Rows from block 5, named by matrix and row number. Rows with one number belong to one neuron. Each number is 128 + 24 x the weight over its row's rms, rounded and kept within 0 to 255. All counts start at 0. Numbers have three digits each. After the name is the row's rms in percent of the matrix's.
# gate: MLP gate (model.blocks.5.mlp.gate.weight, 512x192), inputs 128-191
# fc1: MLP up (model.blocks.5.mlp.fc1.weight, 512x192), inputs 128-191
# fc2: MLP down (model.blocks.5.mlp.fc2.weight, 192x512, transposed), outputs 128-191
gate.332 071:138168155133126147120162137077115126178161130144076152095166142125114159077116167141107115119144159155116140147107130131122101113171114147148126084093116100071128149101155129098102107158101136
gate.333 091:136172125131170099153153104167104101097110168120151146101114142106194129132183140170110099154123157122133146168094130149115112167119117117183135114123132107109182101127177145109089138094096152
gate.334 075:171142148102107141140127166126107174167103141111121182123123095103122150110084144109119162130087175169109131188171141097125110107129127135167093104125096122111102102123164140087099114110138127
gate.335 087:120133140104117090145141089118115170134143166149110162094134109101168109103137143145151151141118160121120149154115113114142119042111116125150106124144081092119089114116148133103082116132133129
gate.336 081:148123166095152064126124123177120128171097145106091149112181085110147113098110153096066130129102163163143167142153116092105142138105163105153123130161132091156135135144112125148122131095123142
gate.337 092:123142111100133117131111146127157121106150130135100139108132081137093160132142117103140134145142118092077102084145146132135171165100138120117121114134172118125131134126161104118141119112130163
gate.338 078:160154124114127116107100131174102116130131151118108133097113129080103108107142134105120106094094161108107111138132123111135141095106119124109165113127136101135162177129138128136135146139142160
gate.339 095:117146104116151123165151122192102186122123131148133100143122111145099141101107144107145148130136110128126109116151149162119119140122127112104113126151191139164108169154140113090120158111108134
gate.340 105:137166107112092142082156088135154120168135151151156147101113087154134115113125120114066132161116161140135155155147158132104101104124129092189091130158106101092136139124123132177078126137126121
gate.341 087:159111160113122129084137131143096144167132152135080184079153110146127132134037151088125111089117178136123166159159134100118144078110137136136120133140128110147169132093133114122131108122153125
gate.342 082:132143133105152111110142115098134155131122175103173176103129130077132131093115146157141093102141128096140156157074093112153112084133108143103107106086128104116143131093126097088121143105148149
gate.343 087:101152092136128133130161144172116120148140116158108135099113165122140144146128137129145108173125128129136141134188123093113135117067161093142088147107121108151156169158080113119118142167173141
gate.344 095:130143145093130096148140125169142147135085149131092147102157114130196112165091158128129151112101136156123162128143129095120147127111142166144140128138104103143123120113141122115082141105125105
gate.345 083:101114116154128092156141100163159168151138122156136184113161143133138163091110151114131138117105145109146183140139121109094122146091128134146124109113096111151135110116132103121097084100095116
gate.346 086:165138134103117123108141157148130162156098124137094181094146120140177102081157114123119137152101143129128124160153117101106129105111132106123119132135110070105079100117146106115138143113083091
gate.347 131:117129119127088123162120126160123118127127160130138159117129151083099109147098145126138125129097126137104134098164097124067146133113168124136101148136135138152146153154123093138142155138138113
gate.348 098:145115147139164123143114159166111167116137127109107119143123117117167131135121143122127149114133102103137112140084129136092079114129113137093169139152123144158135094144106128102097106120078075
gate.349 099:141109125114129133161091163123105136165131122103101139124128136131121150162107164117111141122099099146082151103165090149122165162139147126110132135105093121154094145177122129110137089120135131
gate.350 086:172130112099108147122105116135162155157116128118108152123155078114149140110116140131121190091130135110101099127154125116132158088152146125142103107166142096141112140118168096115123154088142140
gate.351 095:139125166140103104123122146123124160147114139163108167092141110124159115110083128143149147115150149145135153138153132098129112092125121122158138125143101092110072143113107116139127117111132090
gate.352 104:096143116150138117140149111126146139101129150142145112119134166099116106097136114183136094118135092112142137138138120136107085106161121103104122125117147161134136132144116119148129146140116128
gate.353 107:145116113141163131152112180186116163138122135113098129131106117140114148135137125133131123117158121110125137094137121145120136160130118123107129155148203133127127163162162103123116156123143151
gate.354 072:124125141154149132123180130122131130143182147150138139108143118120092123082081135125119118135164144104138114138163132160120069147115134134145115121152134124114147116117122132128094117160151111
gate.355 087:137138129123123128119180164115148131148140120137099134118120129137063121114041118140130126098124113127140161134168112132146141099158115096100130092069126139122145146146167105103165156166127170
gate.356 094:160139134116100098096125146119120128157133125113085150085144107176147135103086132116099182127115123147129160147131122108142128108130182114130092113158096104147089123125117110136097145130122128
gate.357 101:147127156113144107169149123172134151140091164134093151101131117153114127076107150132131115113127110109145135147160118124154101117118138131130139126106151126101130151143118079146161172115110134
gate.358 076:151130107115145112119171151151111129093098128099096156118164124094122107129144114095141112117138143114141126109139123123145089173148135099103134101134154104093141130119134128126180168120154110
gate.359 097:156143094108131122102106114135134141095140132128128134119120153156137126129125116174107145138123124128124100141145139157159130123098128114082130119136128098125143156122169116135110117083140108
gate.360 112:159166117144123133092113152108160158102124127137079166116123161167142142146157117129144099139129144107128103143158131120151144134090124116065087113091090113109135170107130108138138114107104117
gate.361 081:146110121115119097125137162163108118125118128107131122097144107148066146081077150148123110082126175111125119160145113123174103115149112131096142143120120129141144155094170125113141143148200137
gate.362 120:134133107138124122144130132113138170104111164143153143113140120108139078130151145163112114122123108155131149143150100118103076135154130106094112127120105116151119125140152122158076143147091126
gate.363 082:148128150118125087137111108203134164117084141149097126097164105143157133105116169125136159107119162157139108131148108113124132066098119116139121121134163127149104170137141138160125107084120098
gate.364 089:140138092163143117151147162153128152120109122111121128139108143130147131112145138150125081104132141105168131115146141118095112122112080090082111123113125116108117164112117115151090116142095081
gate.365 111:136148170152116111109144151118113160143155102131110164126139147152108159081122155096152137143099113126162164124154127117135114138115148147090137131140110129148113095121177150077142144151125088
gate.366 105:123110126127141105136177142150117133151150132134116149123126103142148128083136114105131127137126136157165160167089118151128109118111115133138133124096112116115115109103112139109089126174107101
gate.367 112:124107187132112103122111100097152127165120098141118144109152085163103132140082121101092157135136137142092139126144151108105136099125160133177104132151133131145088142158133133141140174130167108
gate.368 108:124139082157134109199142126203127178135084115160118150093138119133129132097138145165144099110122104109144133116135120121103134165098137123116098089118156117142112149135115110113138168154068132
gate.369 136:107097152131114071096142162101109138170128123113107108153153097133133170103125129125117142121110133148149134160108158143149117077140110151180182098157094144097141116112154174125127133126138137
gate.370 099:161144096101089116113157148158128119104113153132093157082146110138132137089143119083119118168109114113175138103144115099099089159102144133100097083168165117129105139103079111140127146144118092
gate.371 106:154170149113108105122151155102117089100101167134124172089163117107085103118089173120137094114102138117129187116159117107096124107135140108141094152134102108149116133105161087161132158134150107
gate.372 083:141116130114132100176121122165103120105128114131097141111115155076114096121101156162131097095111149155141139119118155124160131082146144152062127122089105113096133133120139162116124104101160099
gate.373 138:116112141147116087166174140149082175147111117110091118125167099136137135089119179128114151129103104134155150139128106154120133096121139118076159137115133121125094126131086127151160169150121106
gate.374 128:114112094152097145127103154118154117116151115155127122134125185095084113130123103155148141161135136116129136087184131134086136145178151123102103158123099146133122175153136114120134121153109120
gate.375 090:148124093144127104102134134123119138138143167109082143135113121157174132110155151120107103168126103157157134148129114129137104102090147143086121121101089097153113110136124118108100104169095131
gate.376 130:129133144120118097175118113164101123154098135139083147121154130121093162133091185122087136154113156153110143157112152107115166134098122153124108157183102086150134117134125131163110105126127110
gate.377 072:147161159136154085144149112164126142115087141157163115102126133100114140113147101146145106126144138140183095096128149134122096111115103099145109104151126156136168166112142153112127132108106102
gate.378 095:113146145148136071106158134125141147073138146113125165135142112122128122114113171161122090116096130113201188154137101139101101112111122104093141120144119105087157118119167132110114121140147095
gate.379 100:138158105092124060125161140129133154129112139120101142104148110168156113088148156104127123150121165130137165140132127133104077128120143121118130130136133107102131158096167094125128139118136124
gate.380 093:139151104147091100084158153147133139110133154136080149101138099129133167090129111103104073161128125096160105159186172144137126155106119083122127121125172128110193127087147142100104092164113105
gate.381 088:145153157146176119148143110189119189120126120118116156136152083151174125107077149107154150143120148137146137156163115104118140137078141120092113138135141087135129129128114139105121151112120097
gate.382 095:137137155134086115061114099092144090101102142125142161099125160109143086101096131130113145097140146129112123144151145125134084103155145150147110086121090144124101100110105137151145119119186098
gate.383 080:164161136109134109120117120147123094120131145116090145077166118115128114145087148134097147102116151158135169179143082123144132075098118108135093147114101110135129096130152127122122123117147132
gate.384 102:119156095109132104127101091174133159144125158133148149139150114156167156116169141113129145131104123120140146119120134109083113128102112137152146106145132133141133136130121123094085115104090142
gate.385 119:119143090134129119137165153129120094109135167162124135132134129114139147079120126131105081125130122120146133136139088144115093145151111086126110120096163136108169093097140118123100129156111141
gate.386 099:109119134145128108149146116162124114116115149122107111118159120112120136100078164123134108145152120159134142106171106102142144112125114110135138136113171140099143153155115168132146148114158131
gate.387 112:150115103155132114191159111162130135088122130161116136126136139114132108077115115144169122126144121123151128112164119110114088200116122109077082121124152143155127149139136105113106145118049082
gate.388 097:119131148128142105133175128145104133109144126144116120113153134139115114056090124142145121122127102087155119108136126130139088135169128097091130110125159119086130145126153127113134123130160114
gate.389 096:134128121133119112145170154115124111113147166164085148134155152099070144079053159159126095122143132124149170121157125116104118105110134127121114089126117138127139137126175149128114137116042133
gate.390 119:150141181108130113121094117099152159139132098129081143108149079168156138153115119116093180137110121146087103121143118127109148085117173117143110136129100097138081083124132097139102174131119138
gate.391 081:151109097110144105143121163143104134132094120105098099139132126161168119089138135089134153137148129124171091115108063149144110120154130147091146113100161119146094169118107145119147156118165100
gate.392 106:134139148104127112096130130119125126148109127092119157081157097131193096134110129094088146147131134151121150135140112104114161151135160120128103087131111091123099112132131115138127166105135138
gate.393 102:115154115137161129150140166143139071133132148127150151101116085139126141116116132108145124122132094118131134134147102126124113202101118107122103128103166122118160102151142126114114115145132169
gate.394 113:140137144123081149079112137112147154143100144156131163080107119105112123146102128148078119122113144148103107134147129097084115114151156103116069139136098099127115091123106085191128134113138110
gate.395 100:153161122098097126056097147082137105105129130116100176093127083124129123119142140110078124120128159150123108122122118106084106088107149075129102121120133094145120129113101083202120145121153122
gate.396 147:122111102148109130127122129117133118129138135166146124135131168090072106146117121168147123129133117111110121114186159131103116116192137125126098136154122143124118174124123120129119125146106120
fc1.332 063:133140115142185141107142123095113177135096101120128151147131129139169142121131108150114151096146165112101155110119096116150118141121172134099138094158110124124124149151095106110073163146104104
fc1.333 092:149157094130108151133145148105151110143160116110086127162121148119140166110144118193157140082130117116128109149091119148143108159154128151115136102133107140110157105130171123087105137114085101
fc1.334 074:144142102134112124106126163143136133134138105134107134089160125112124148108144129112103139089116150116163122168151125097144141139116153143103140079136146119154163165104179148132123134095043117
fc1.335 087:150109122141117104145171127097104144152143147112168129142159155131139164084177138136158078142145123128144140143131100128130098130195086134175146112143102130047150124122164107122150161159101151
fc1.336 078:101132106137128125120143149138144110167166114150119108140128126114168130087115092121124112133116098155141110100175153142136143177096154104167141099149137145087142152110142137133122110143096115
fc1.337 095:169144149103122136104133132127126091127098180152150175076136125086133107155113150114134089155121136160131150115125117092119121145077127115114108133118121080122156097133169125133154119126144137
fc1.338 078:113159139163120123112137148106126153191169138116141143112091157149139102122083136163135130093124125123094133183174143128116119110152108108144144172085094116104140133092182079109088132143100129
fc1.339 097:127126113148144099110148091116124113112105145131113134100150205089134079121106143156150120156103134163132171115135106099135147138128121145126119121110110122139134157115121142133126102126134103
fc1.340 118:130118157126100098126117135108124125207121137170127113119125113157141160124127142077129193181111147165118146136126116104105136099150152138163131140169107112144090101140101148126133151122140123
fc1.341 083:146142084116089155129117142112145148133154156138160135123104145109154135104124102170153078111139126091128124120145172124095133139112114134118111103121139121089190124089147137084140110159066144
fc1.342 082:124157123145111128098120105087124158134161116131122114141115151167154152100172152172128165075146150142167119170133122128138101085139123108135107105159075132098103160109128112128115104135142160
fc1.343 089:135115084157150121122140109150156144135157126133190105143102133086107135166117113157134144077139140095112106093132132152122128125149089151119138151146146149132155127148156121085105092148063125
fc1.344 094:108124161156141096110155126136142112120148125151116166106126125132115129072128088101140103134132127107165151118142158101118115165088140108125107098130105130128124139135145123109150132148102112
fc1.345 080:096111156137136088114106096143163077096136127165117112126151099113154096151133133101132133136122131143100130098143111099124136113111148103182112158112137149168161127120105182115125092146141145
fc1.346 089:115133189098120136110095098127103134164134147129123148096138125120158118109118142134106108111100136169094136167118121084139148086114128138169151114108116100110127098152153155129156113136167130
fc1.347 126:116160130130042148116104137088153132122133133127134139124123137136101118148135104116143124160143112106122127095180138110137115091146142144132082109109092157103120153121131103125160147157139128
fc1.348 097:133114131115156136138130107188128076099118115119111102155128126096087171167105153159122133095154112121100119109092143126139114130115096089163119127141165132127209123140152134129110141095155156
fc1.349 103:119092136166135141155142128148133116125133098114168108151128102114142140098107112108159124115155113109119136128115093125146129164106128125103163124052153157125100108140135129124144135153099130
fc1.350 081:143135126118150129149114151140131140130139145140134179089122153100083101144097134153155130144094123131131157138115145124120143119161125159148141157145056110130134068146177122141134125126116118
fc1.351 088:130149078125080102097168193107150142139154138132126118126091139133150130126173099133110133092138106096153123140176083134141112132158120123079114099118139153108138147120129119139135140156137122
fc1.352 107:121101102113132088171159096169105150157125125160160106156135134133131143090132155158127156111154118167163142153105124169166131125136104130163123120150136143101152126133123114139138136132138165
fc1.353 119:138138148132146139132132138133120089077112128118141161101148149056151083170109136144133113144113150166127144145149118132122133131121162133114111146074084119143135113137121132128133105140112093
fc1.354 070:148141131125119128109132112123133110123144138147145181106131124081130127170113160096160140118099165154119121136148121099104140092142167184166108149113095132147085116117131123101120121143176134
fc1.355 089:120146112107158099133138112151112130129133155124177147098120137070139062121115145147119125106099166128131117131137105141119131100121165145082125158122123092150143182134157134094146106122132140
fc1.356 098:154155123104137115096118164099144090104112165125120172094137091119137109118107084095122092118137134113127118154140142078111099148059132132090103107102138079099119112112150135112166174126105135
fc1.357 103:124136153145178093108130077127145118066125135121135128127126185093162093129135140152128071152143127135166122116107118137159124126110120164112139120111119137118140158154101149137135104073122098
fc1.358 075:082104135128154074113124122104124109130180135127104129157148130163113111141116172140121117161124121152127151179150132158155170143084144105091145120141132162111162123147176161133141113131170138
fc1.359 096:139133132102100137117135138109112076146135158117088144115156089157096132099169151138119122189128145142114110097146143128153135188107114133139113126130153095109147137112179105107117137123130126
fc1.360 103:132139176118123131127088137151147082134085129134120115116164125150133139151122124111130145140143162141077094101119109092138157148107142143102139140141109109158117132149105127165144120063148154
fc1.361 072:132115110107154144086156125126125136144142147124147146138133142080094122130104097187097128136133144122157106117120110124090126125174100114114091151111151134105157137103125140143135132134120129
fc1.362 118:087087110133133094180149144131090141160129128168164125149133149155139154119145133156155184137129123145113121126107122152142140139119139144148163134161125147131147124156115158116111105142138170
fc1.363 076:108118119193121106133104121148119126127145068105183132146080153136138151133106153131117115126125080134131138100171165122151190147104131138141125111103121178121141122169156138126105059148121147
fc1.364 097:093110092118134087163149115158088133152136122141118111150121117142094130126118163140120138142147122132131141139103117143162130129119137126107129147178133128127178125151149162104131130139140156
fc1.365 116:161142165128094127151139126120111149147121155156069156107150152121130149115079147111134113125100147167144157175143119098135130131100147166168101124131082086095108113107117106128149129129123140
fc1.366 112:161157153107110120098115146116174137142117135181088166115135136154115132133094086158113140122121161109126135155182116095109138120123122107134095109112090130133107160106124119133150108107094142
fc1.367 110:137155122117116127105144141090123141095132154101095153131120073098172138131155091144109125119109148130184112157098142152137099138117090102090109079125125122084140095077134125145120164129162126
fc1.368 114:109105122127155111128116118126129122094097101141157148111145197074120123135116143186120130140121139132152140117127133128138150126146157145146103123136093125122138169163101134154105104116141121
fc1.369 132:099130092163128123122183166124114130118180130141108143150137124149122146118145139117168107125105082108168175136159135147130089157134106116109135131105156138122119115103156139094138151170137114
fc1.370 096:094110166130108105111125127147129074154130135158117122129090106179154112124134101082110146163123110162126100083119155103141145140102153137157151150154140114132129098138136169135142072149201156
fc1.371 113:124102152126149120141112123114102147153146144094085142102148158117080148140049186133115156122122132170110148127141138118148169140129153148138154156146073128175132107138166125118116087114145141
fc1.372 077:096137108175130102132153161145130112138162148128096142124140149125107106093087081142107106094115116145128152138153101157147116121161118098111163083109145154085121116125087111162161121170119106
fc1.373 141:151146143106129118115137139090152128108130144111122149103158143103123128159121158157159113113110153128164153175130074124141131108137138145128149105069107117077119155106116098107171147137120127
fc1.374 118:088091096126129093146139125163113190175150097136141087168141110184147148075125139126112147128149103131117120131132162152144132107118149151154171116178135131139099128150101152127119121153084114
fc1.375 091:138149163139111143113120127119158093107109136155081156106139132136130131116166086113101113161138116136154133127168149092122097165146115121077124121126115118144098107126106148160155150144135103
fc1.376 132:138170152118091141086138128096154122153115151115117133130145095158164148111120110092123102110147145119124106170098125107166114092084112136182136101123114111094132102117137106125147131133140146
fc1.377 061:140134126114148084149143157161129135084110132099173095128118148148123170124102163153128151097120169112103106102079123106165099086147119164178151144164139109104167112147146148124140137084140128
fc1.378 098:092131151148179118116115097157126082142134119140194114124130157113141105117088129170132129089130125116142158075133085139108097104139139105179147137114151148136132137151123131110089111131188165
fc1.379 097:125113166141160112103106106137129107112147147164152113121120117125144117114075118140136123158139115144108119133106134115133113166065126095145127125120128142147144098152133192137130114099159121
fc1.380 094:122124178119163086153140103159061121140139119131162143105133127124105115143085202131109139130146140138137148133099151122103141127108167151125124167135117081143154101126142156129102114097167163
fc1.381 089:105118160178151096110138150132111128163145136123121122132163104107172114097109126106142111141151127161143125129116124092143140213092107110118145135115144147137147113128172141095118158154096120
fc1.382 095:134141121109113117108132109078144113109129119140141146140124169143128086119155103178112112118139154109171156148130107120130119157148097136106098118090114148107148137124131119141080122143114135
fc1.383 073:119127077124117167079127153146141114146159117100119147140085126110099162123119111119135115131133116094160147099148178117128108154127090141109090103085146122112173167123118092075121165143119108
fc1.384 106:131135149134164112122107116160159120147126149144184105132122129073153128139087115141118148127132143155104150137137106119156140148056128125163151126098063128123167144158121142132110123139104156
fc1.385 126:141106152101146110106137108145089139128127129123131146096135131104121104119112167106137137147072156133111174114129117089112148128093173146111130150150099083140117150129132129142155130124151114
fc1.386 102:120130146131145099115137109115131140052131136096125156131134134053093114122086121206153125099132140133163139123097111141143103117145087154083122115146106112116124140122164151114147116119138103
fc1.387 108:128112113131117110139123100159110076095102105164117150124151164104078137121126142131114106166134155125127126097129144121116153137126161109123111131184116130139135184157081147156128101100143129
fc1.388 099:135129084141122139119106179107109080148143107110139126115129168144081125161154152130131143144130113109147134074129101149139113093178145161120120162127112135157079151140119142119112146144158081
fc1.389 105:122115158140181114096114080154115124113112108139165130122152154075129125148048148151114102121113137140142124117139153092146165123086144116156124133117135117133155161134142141113102103127145156
fc1.390 119:155146135110113144107157109087129101112113142135105158084104096110147107111137092146128117121121146118140105148121158105107090134106123124107097101101158089084110099085131106141145184121140115
fc1.391 076:094132142169128123124140130129098096102140132161103114160126140098095097089133146147095120106145117095133108116156105104146123092129089086108108132117127161092110101108131142127155114165112130
fc1.392 103:147155174112118149129137139104153105114140132104079176090115118132123116109071111122179143124113123130145129149151133124121130112136157138130111105111129128141112082124155118116146146148139109
fc1.393 105:137119138108158133149105155135112099148099146097134138086137120093138100135090153126129149148092141146096165118129130097138171146098187146124141151119099124174115154156100116138173134114188142
fc1.394 118:140141176106096089149134147080139116162115129117097145106161083183171120114148112090127156149125117149109137132114106119151149147117170132166134133117122096148081112111117110111158162134136145
fc1.395 113:112142153123104123131138171094136149176126108133070122115110102178172136115130108064155147162133130111114130129160128110137127144120134145122139108097119120093091101127133101130169157155131137
fc1.396 130:090089126135119098131151112157105180159136088156145105158138127153129145097136137111104180148151110169153149135118169146153147111124125130151162123169114145134120124161117177131106121144114120
fc2.332 081:119135138106139117135107141119126082089169155085157151139126176136136149086129137125122123152124135104142149116145168113124127167123144165107115121131131147146095170149130140138154130132151131
fc2.333 106:121105167116120114126101135118129121124162089114171128121136137115140119127135147125133150096122120099116129123141111134163145134103131181088156150131138132141133107156155122153100143085123116
fc2.334 091:120117133119126110103122130133116077117179147086146127112103180111133099095123141092127131156114132099141140141153178169150144176145130147157113132134162161137126111133190162150125143147121163
fc2.335 103:130126153135160122155112132126128127139121150110122129129113107187132145133121155128110151156140102148139138142114137103153131115130138153120133126142117151152116138125141133144089093137173107
fc2.336 093:085112154137159104157130135114095081136164115108175128143102150117150151102109141153113108150086134116093138072182113100129120177091123167159114153114130112139124122149176140165138115151168169
fc2.337 101:143117110128147134187147181142135107145133187105163130137144178108152151135149122154164129148130161106126136167145166119116111189148083125147136152108144143123146102082206142154096121149080150
fc2.338 087:095125131137117088112156127170109076127136130097140133120120183151181124122154142147095111126094139128144128076138186138116154186156125122113096126111154173108126130116148106128134101156123149
fc2.339 100:081124138091127137154143140144138131111138185093136121130135116123176106127200122118151126123132130117138122162161171140149143148145118122156108133155138140152143107059133161132094136117143125
fc2.340 110:126107143132157150113109119142151141172131124091208082136109121150143142115106124143106144121108153118148118119139154128106099112134124122159142151139137115134159123112174119158054097108129097
fc2.341 094:116114163130130101131108130160127104121154137126179125116118136136145121150104103159115121138109138097124121088129148147125144211121127112162139133107158138129125132156161082132082112141129119
fc2.342 096:127151124113127104122123103143154074140131147128175150121126171127142179108140130158123124140103143099151116098145163146101132176146138147147127120146139144151115138147183120141108097156164116
fc2.343 095:129094116129135154118111131128103078137160136142112158127106083142195100141172114127144081139150141139132113160109181124123141112083198089168121132154164141151112141108089130121103090111108139
fc2.344 097:145136169104204110136120134118140121147161103114187151137133135086170124109102111135123119124108132095130140115158150157107154169114137117111098102127106114123110101136133093125103131115127143
fc2.345 101:129102109140131133130137116121157095099127140124186134113146183137149081091132130139140127148137136160136129117130122125137153187140161147123091136146172140144117139115163095119062149135119070
fc2.346 091:122130155098124096159122158107125165079100132121132134122091169120117107106151141127121124121150148126126125118157121143113142163149116152159144106169121118115130146096152141126108065151180088
fc2.347 107:115132118142136127149148136115138098135147123160172128121105139126140101105175106115146130150129127133147137076147147155133131133135113087167125119118108142118145128152137110114102140116151120
fc2.348 107:133138146133113118177105135116140104110150138134173122122128176132151150123110109106126117120137132129140118107119152136136121123103117125173126112140152122145092127143185116116138103155145134
fc2.349 104:132134139124164101164115169134110101146103130096182153139097079148147137136084111114111123127126142130119142085171123152136128148172117155098111136114111105139103120125094132119142143156190134
fc2.350 081:137105105132118108199144121119131154140108175073113097120149177142161151130172116141148155144111137127126100141132140151114110148140110149117138141133121158158112142119170111123131167159115105
fc2.351 099:096121104112148138157122152120124141131152161129149104157121186112107141120122133157154108140124143097163149144151152118123134151125137158160128130163117138137164133130138145107113119140130129
fc2.352 080:117142138148078123157122081099138156120156123134085146143181136117105121129157155153137112097120134121143128145124165111131138088090117208118128102139118119123151157081174113100149157124155154
fc2.353 105:124118114128137145144144152146127117155134162116174121131162139148207145120188118124107124118109115120147122158153145137121096177138135108118120124123123135140176111077118151153115144134123120
fc2.354 085:117143151114159122148151119145109096165142162082142144116099122158145143113117133132132141155108137145120134121154196099127157201108104137142114119175144112161120162124164148126132144108169119
fc2.355 096:119117163133088127122126128140127076146127162091152145098088135120169122120139118104114144142111136119106117088151170136138103198181124129168152135130089141131104146119177168127099119134148111
fc2.356 099:134121140091154119107134139124134146136126129132099138124091184141171105133155133150125111134133137121099136216163152119106144106111118135105126133168120129121151114103114123142106135156116129
fc2.357 093:122141167124091116162122101144140149128133173141083162130134123115130102122147129134131124122107110116111125164131181118154130130112120158157118130156156111157137136054140135158130102099133167
fc2.358 087:149115137122124114152134128102126098083156131086153142149094144124156089140153126145135092123114132129103098101154143131153122180142129154178140109117158121145120110140141119129117163123156145
fc2.359 105:143130148139115115154105140172102088086161106079092157132089097102156064134088166111103138139122077134107125118125161102146126150137109151098123133124172116132109080122106134086105144126083101
fc2.360 106:120120131135098118128112146124115108113124153131148140132041195114110102135059150139122157137147108117129121094099188115151109153144132140149116118165115120123131111119127126103106093124142128
fc2.361 084:125142116123110126115132095138081122155181132124167124143084133124133103128124133152122122116090139101177127095151188134084141184147119124153102129146159152132111119123167128077106119118130119
fc2.362 096:126134110128071146133116118135114078139144185124147164110126143117128107115198136112141113140129131131139103151103116118130142143126125164171108117116105126128116135101135145152112127105159125
fc2.363 087:131114129158144106100129152146145058161161157092181138142101159177174126108154120099132114158127121109140126114150163129130138186110123154139110096115132132130136122150195121119137141132094113
fc2.364 090:134127128132143145152132115152104093136135133081128123108111123095134088154137141126108092137148099143123132111140171126112123171108125170128127120135145097152093139109183127127070110126150114
fc2.365 113:146108096163178119144108129106124161116129075085140172103107124144182099137162129159141134148128095120132128128160166106096120138093166137088124120164139090127108133125111131109091137147127137
fc2.366 118:152134114168181132125136100121138130100098091131219136107111138142102145109140137091088119121158136132143115082099141164128101178116156144117128111168135116128154155128109123120093152114098128
fc2.367 100:133126145138087146107104156119104141088117180182125168128130183113119141120144137105152125133123141104114141181117147141125122110152175178117138121140136112120132149050077113122142123145123132
fc2.368 106:108157162121103147147160108139126137108150199092109146136109125108131070136185106093125124113146137091126137159153138118151104155123125138135139130097143154132129136049115140128141114114110135
fc2.369 103:111138114138121111124112117119119122136114164098124131131087163127092112144128122143133122133123121131132126064134113119118129122120123191125150132119127137132133119036165142126154146127118139
fc2.370 096:148095121113102157141118110103150133079116153121210109120075189116143139113189133130141119135137145158133109112126148150121149130123186139131110121172140101125075148133108151173139122130136137
fc2.371 113:145149089151135127103113137153117139147098108036125131128080141135157137107161134140139137146140114135133118101064108118131119191127164171099110123097078138106106140150127109129132182127164138
fc2.372 087:076130123115094104181151112171134039141179124148183151116129153136147148109113130101108129141100117066132123102130172124099149160162142142163132121131166119144094163120167151129146169139116174
fc2.373 122:166111128130123134116136119122135132134097093042149150123162111115116102144122114150125123119133105148116140120132092131156147095137148146146115137095142108143131124131069129121136123145139115
fc2.374 099:133142133135108129130142146147117186143138132176045137123165123132068126137050122139107132119136125124141144173107168140132124047124133135081136119144132130130142140097081127148143129126123119
fc2.375 102:138137071114116151165105097160164122097160120128185103138164177126134122130177152103118135112105140114123136128167146136137150169081110105094110102135168147140161134134164133112111158136142150
fc2.376 101:124146147127140126152119109084100170119130075124153136109166095120177134135123121107133131129110144112139139097167114127127130174150131129142136131081110131116108118186058131132165121140169145
fc2.377 083:116113154116145109110140103175131095102171154125103145126129151121177091114100134157135127133117094135146106116154199126132114203126130141144113129120183137154097193122130116116134129126106135
fc2.378 110:117113144125105148151110127127131104127121175145145134122120185158112126111117120181098127125121125141116124101123120131120119158099112157116137107118106141134157209105131141123120138131126122
fc2.379 104:116134115130136129137128170107153131098138180115174116144141132121112140107153146107147137133119124110121098171148143102143152128100102164105130135134145158118194094075187187109108142140107171
fc2.380 102:131101125116097157156121119133122095143116160072173116108092163121126128136126118158123139105107105110123089096103072122150136151135117176143110089128126119109123124114149113115125146097148151
fc2.381 089:139145120089154120122140153140079140118155128141180109124151161130160157120108141133155122117131120121146142152142096141134121162094106152142144111154190155145121096121164136138114141148117138
fc2.382 103:128134104147136133149145153146127067148111131113131104169130188101076148100108115147145132128117142139142107102119155133113134173105111182112112115137123144126161097119180131113123109131151120
fc2.383 087:146115166139141114147101128093126125124141129103190134128117109117140153112096155150126149152103117120136108087152155129146115192165116129167098109104138129140128123130188095121116115132139109
fc2.384 109:134164123125163114122171150125134105134125119096207097141112168123149125132176111118142121141141172135160146103115139131117120183097119135131128132124100161131111106101141144122135136159151107
fc2.385 126:127135146113156124110099124146120098098138201146156143128097101137143170132118123134128126108131131173133104096172124127107131154145114101134137152076103124137127124094179129113122120122138140
fc2.386 100:089140135117078123166129114119108078141164116137070142112107144125124140124153130149138136148099124068132150126106163118134132194110103133152121116150137120122125143089162143105125133147139122
fc2.387 113:125134125116093105141151145130111115142136193055136135159105120134142118154143131125118132144125132130141140140126134142143110164134114120139132126114165154140140144061158143147113104089116132
fc2.388 102:125130120141145111135097129162099093116130122117178112100071131151188130132153126106104131136119115143109084062149173153121152205161107098121115126150157142158125118113141123131069153125173121
fc2.389 100:119112110147098123131126166154167124119118173051144121108112155124141134141107109151118141102134127144146136149157095145119122160153163169148111141060129139135103141093128119156120134123133126
fc2.390 107:139115118112110122090102123135121085117117206112064126142090130123147109122150130138118128119126135107112162212110127118123135049152100147117145126137155118125140160063114125126115126136126129
fc2.391 085:105102139146138100104086109136096071102176144105162130146121162105157104114129133145143127131096137128139129111137168133126122189138132174137111125128185128147093180140143127113137092129128126
fc2.392 097:139120110129132113101159116157126135133125135108090120155101106144158109134155133170116148109125144127153136180175157115148127089112115134112127115108144125118151135125128112111094110136086128
fc2.393 100:115155088107184126155115131113103092146133179092196137141104116116165149129135146117117140136131146133125132084162141096114148197153121128141133126124121135121161146086181135110105136133119156
fc2.394 105:135120102112095141104121136159131129151137113147098092169076075149150146115177159138115122116152123138132115161123157165125124089116102143132123127145123140137162145108092152134089083164102115
fc2.395 111:142105135116081149090142118141135124111158138194116131144100189145118135113155132100130110137111151121137153135121126107139120119142117159145133139172142112111164161105103138086139101151101112
fc2.396 104:136129127132068150087126139150148153137126120201043133133209136129059124130053119148127126126125123134130133175110138135124129045135138157142130133131107114106121149083094119143143126137130143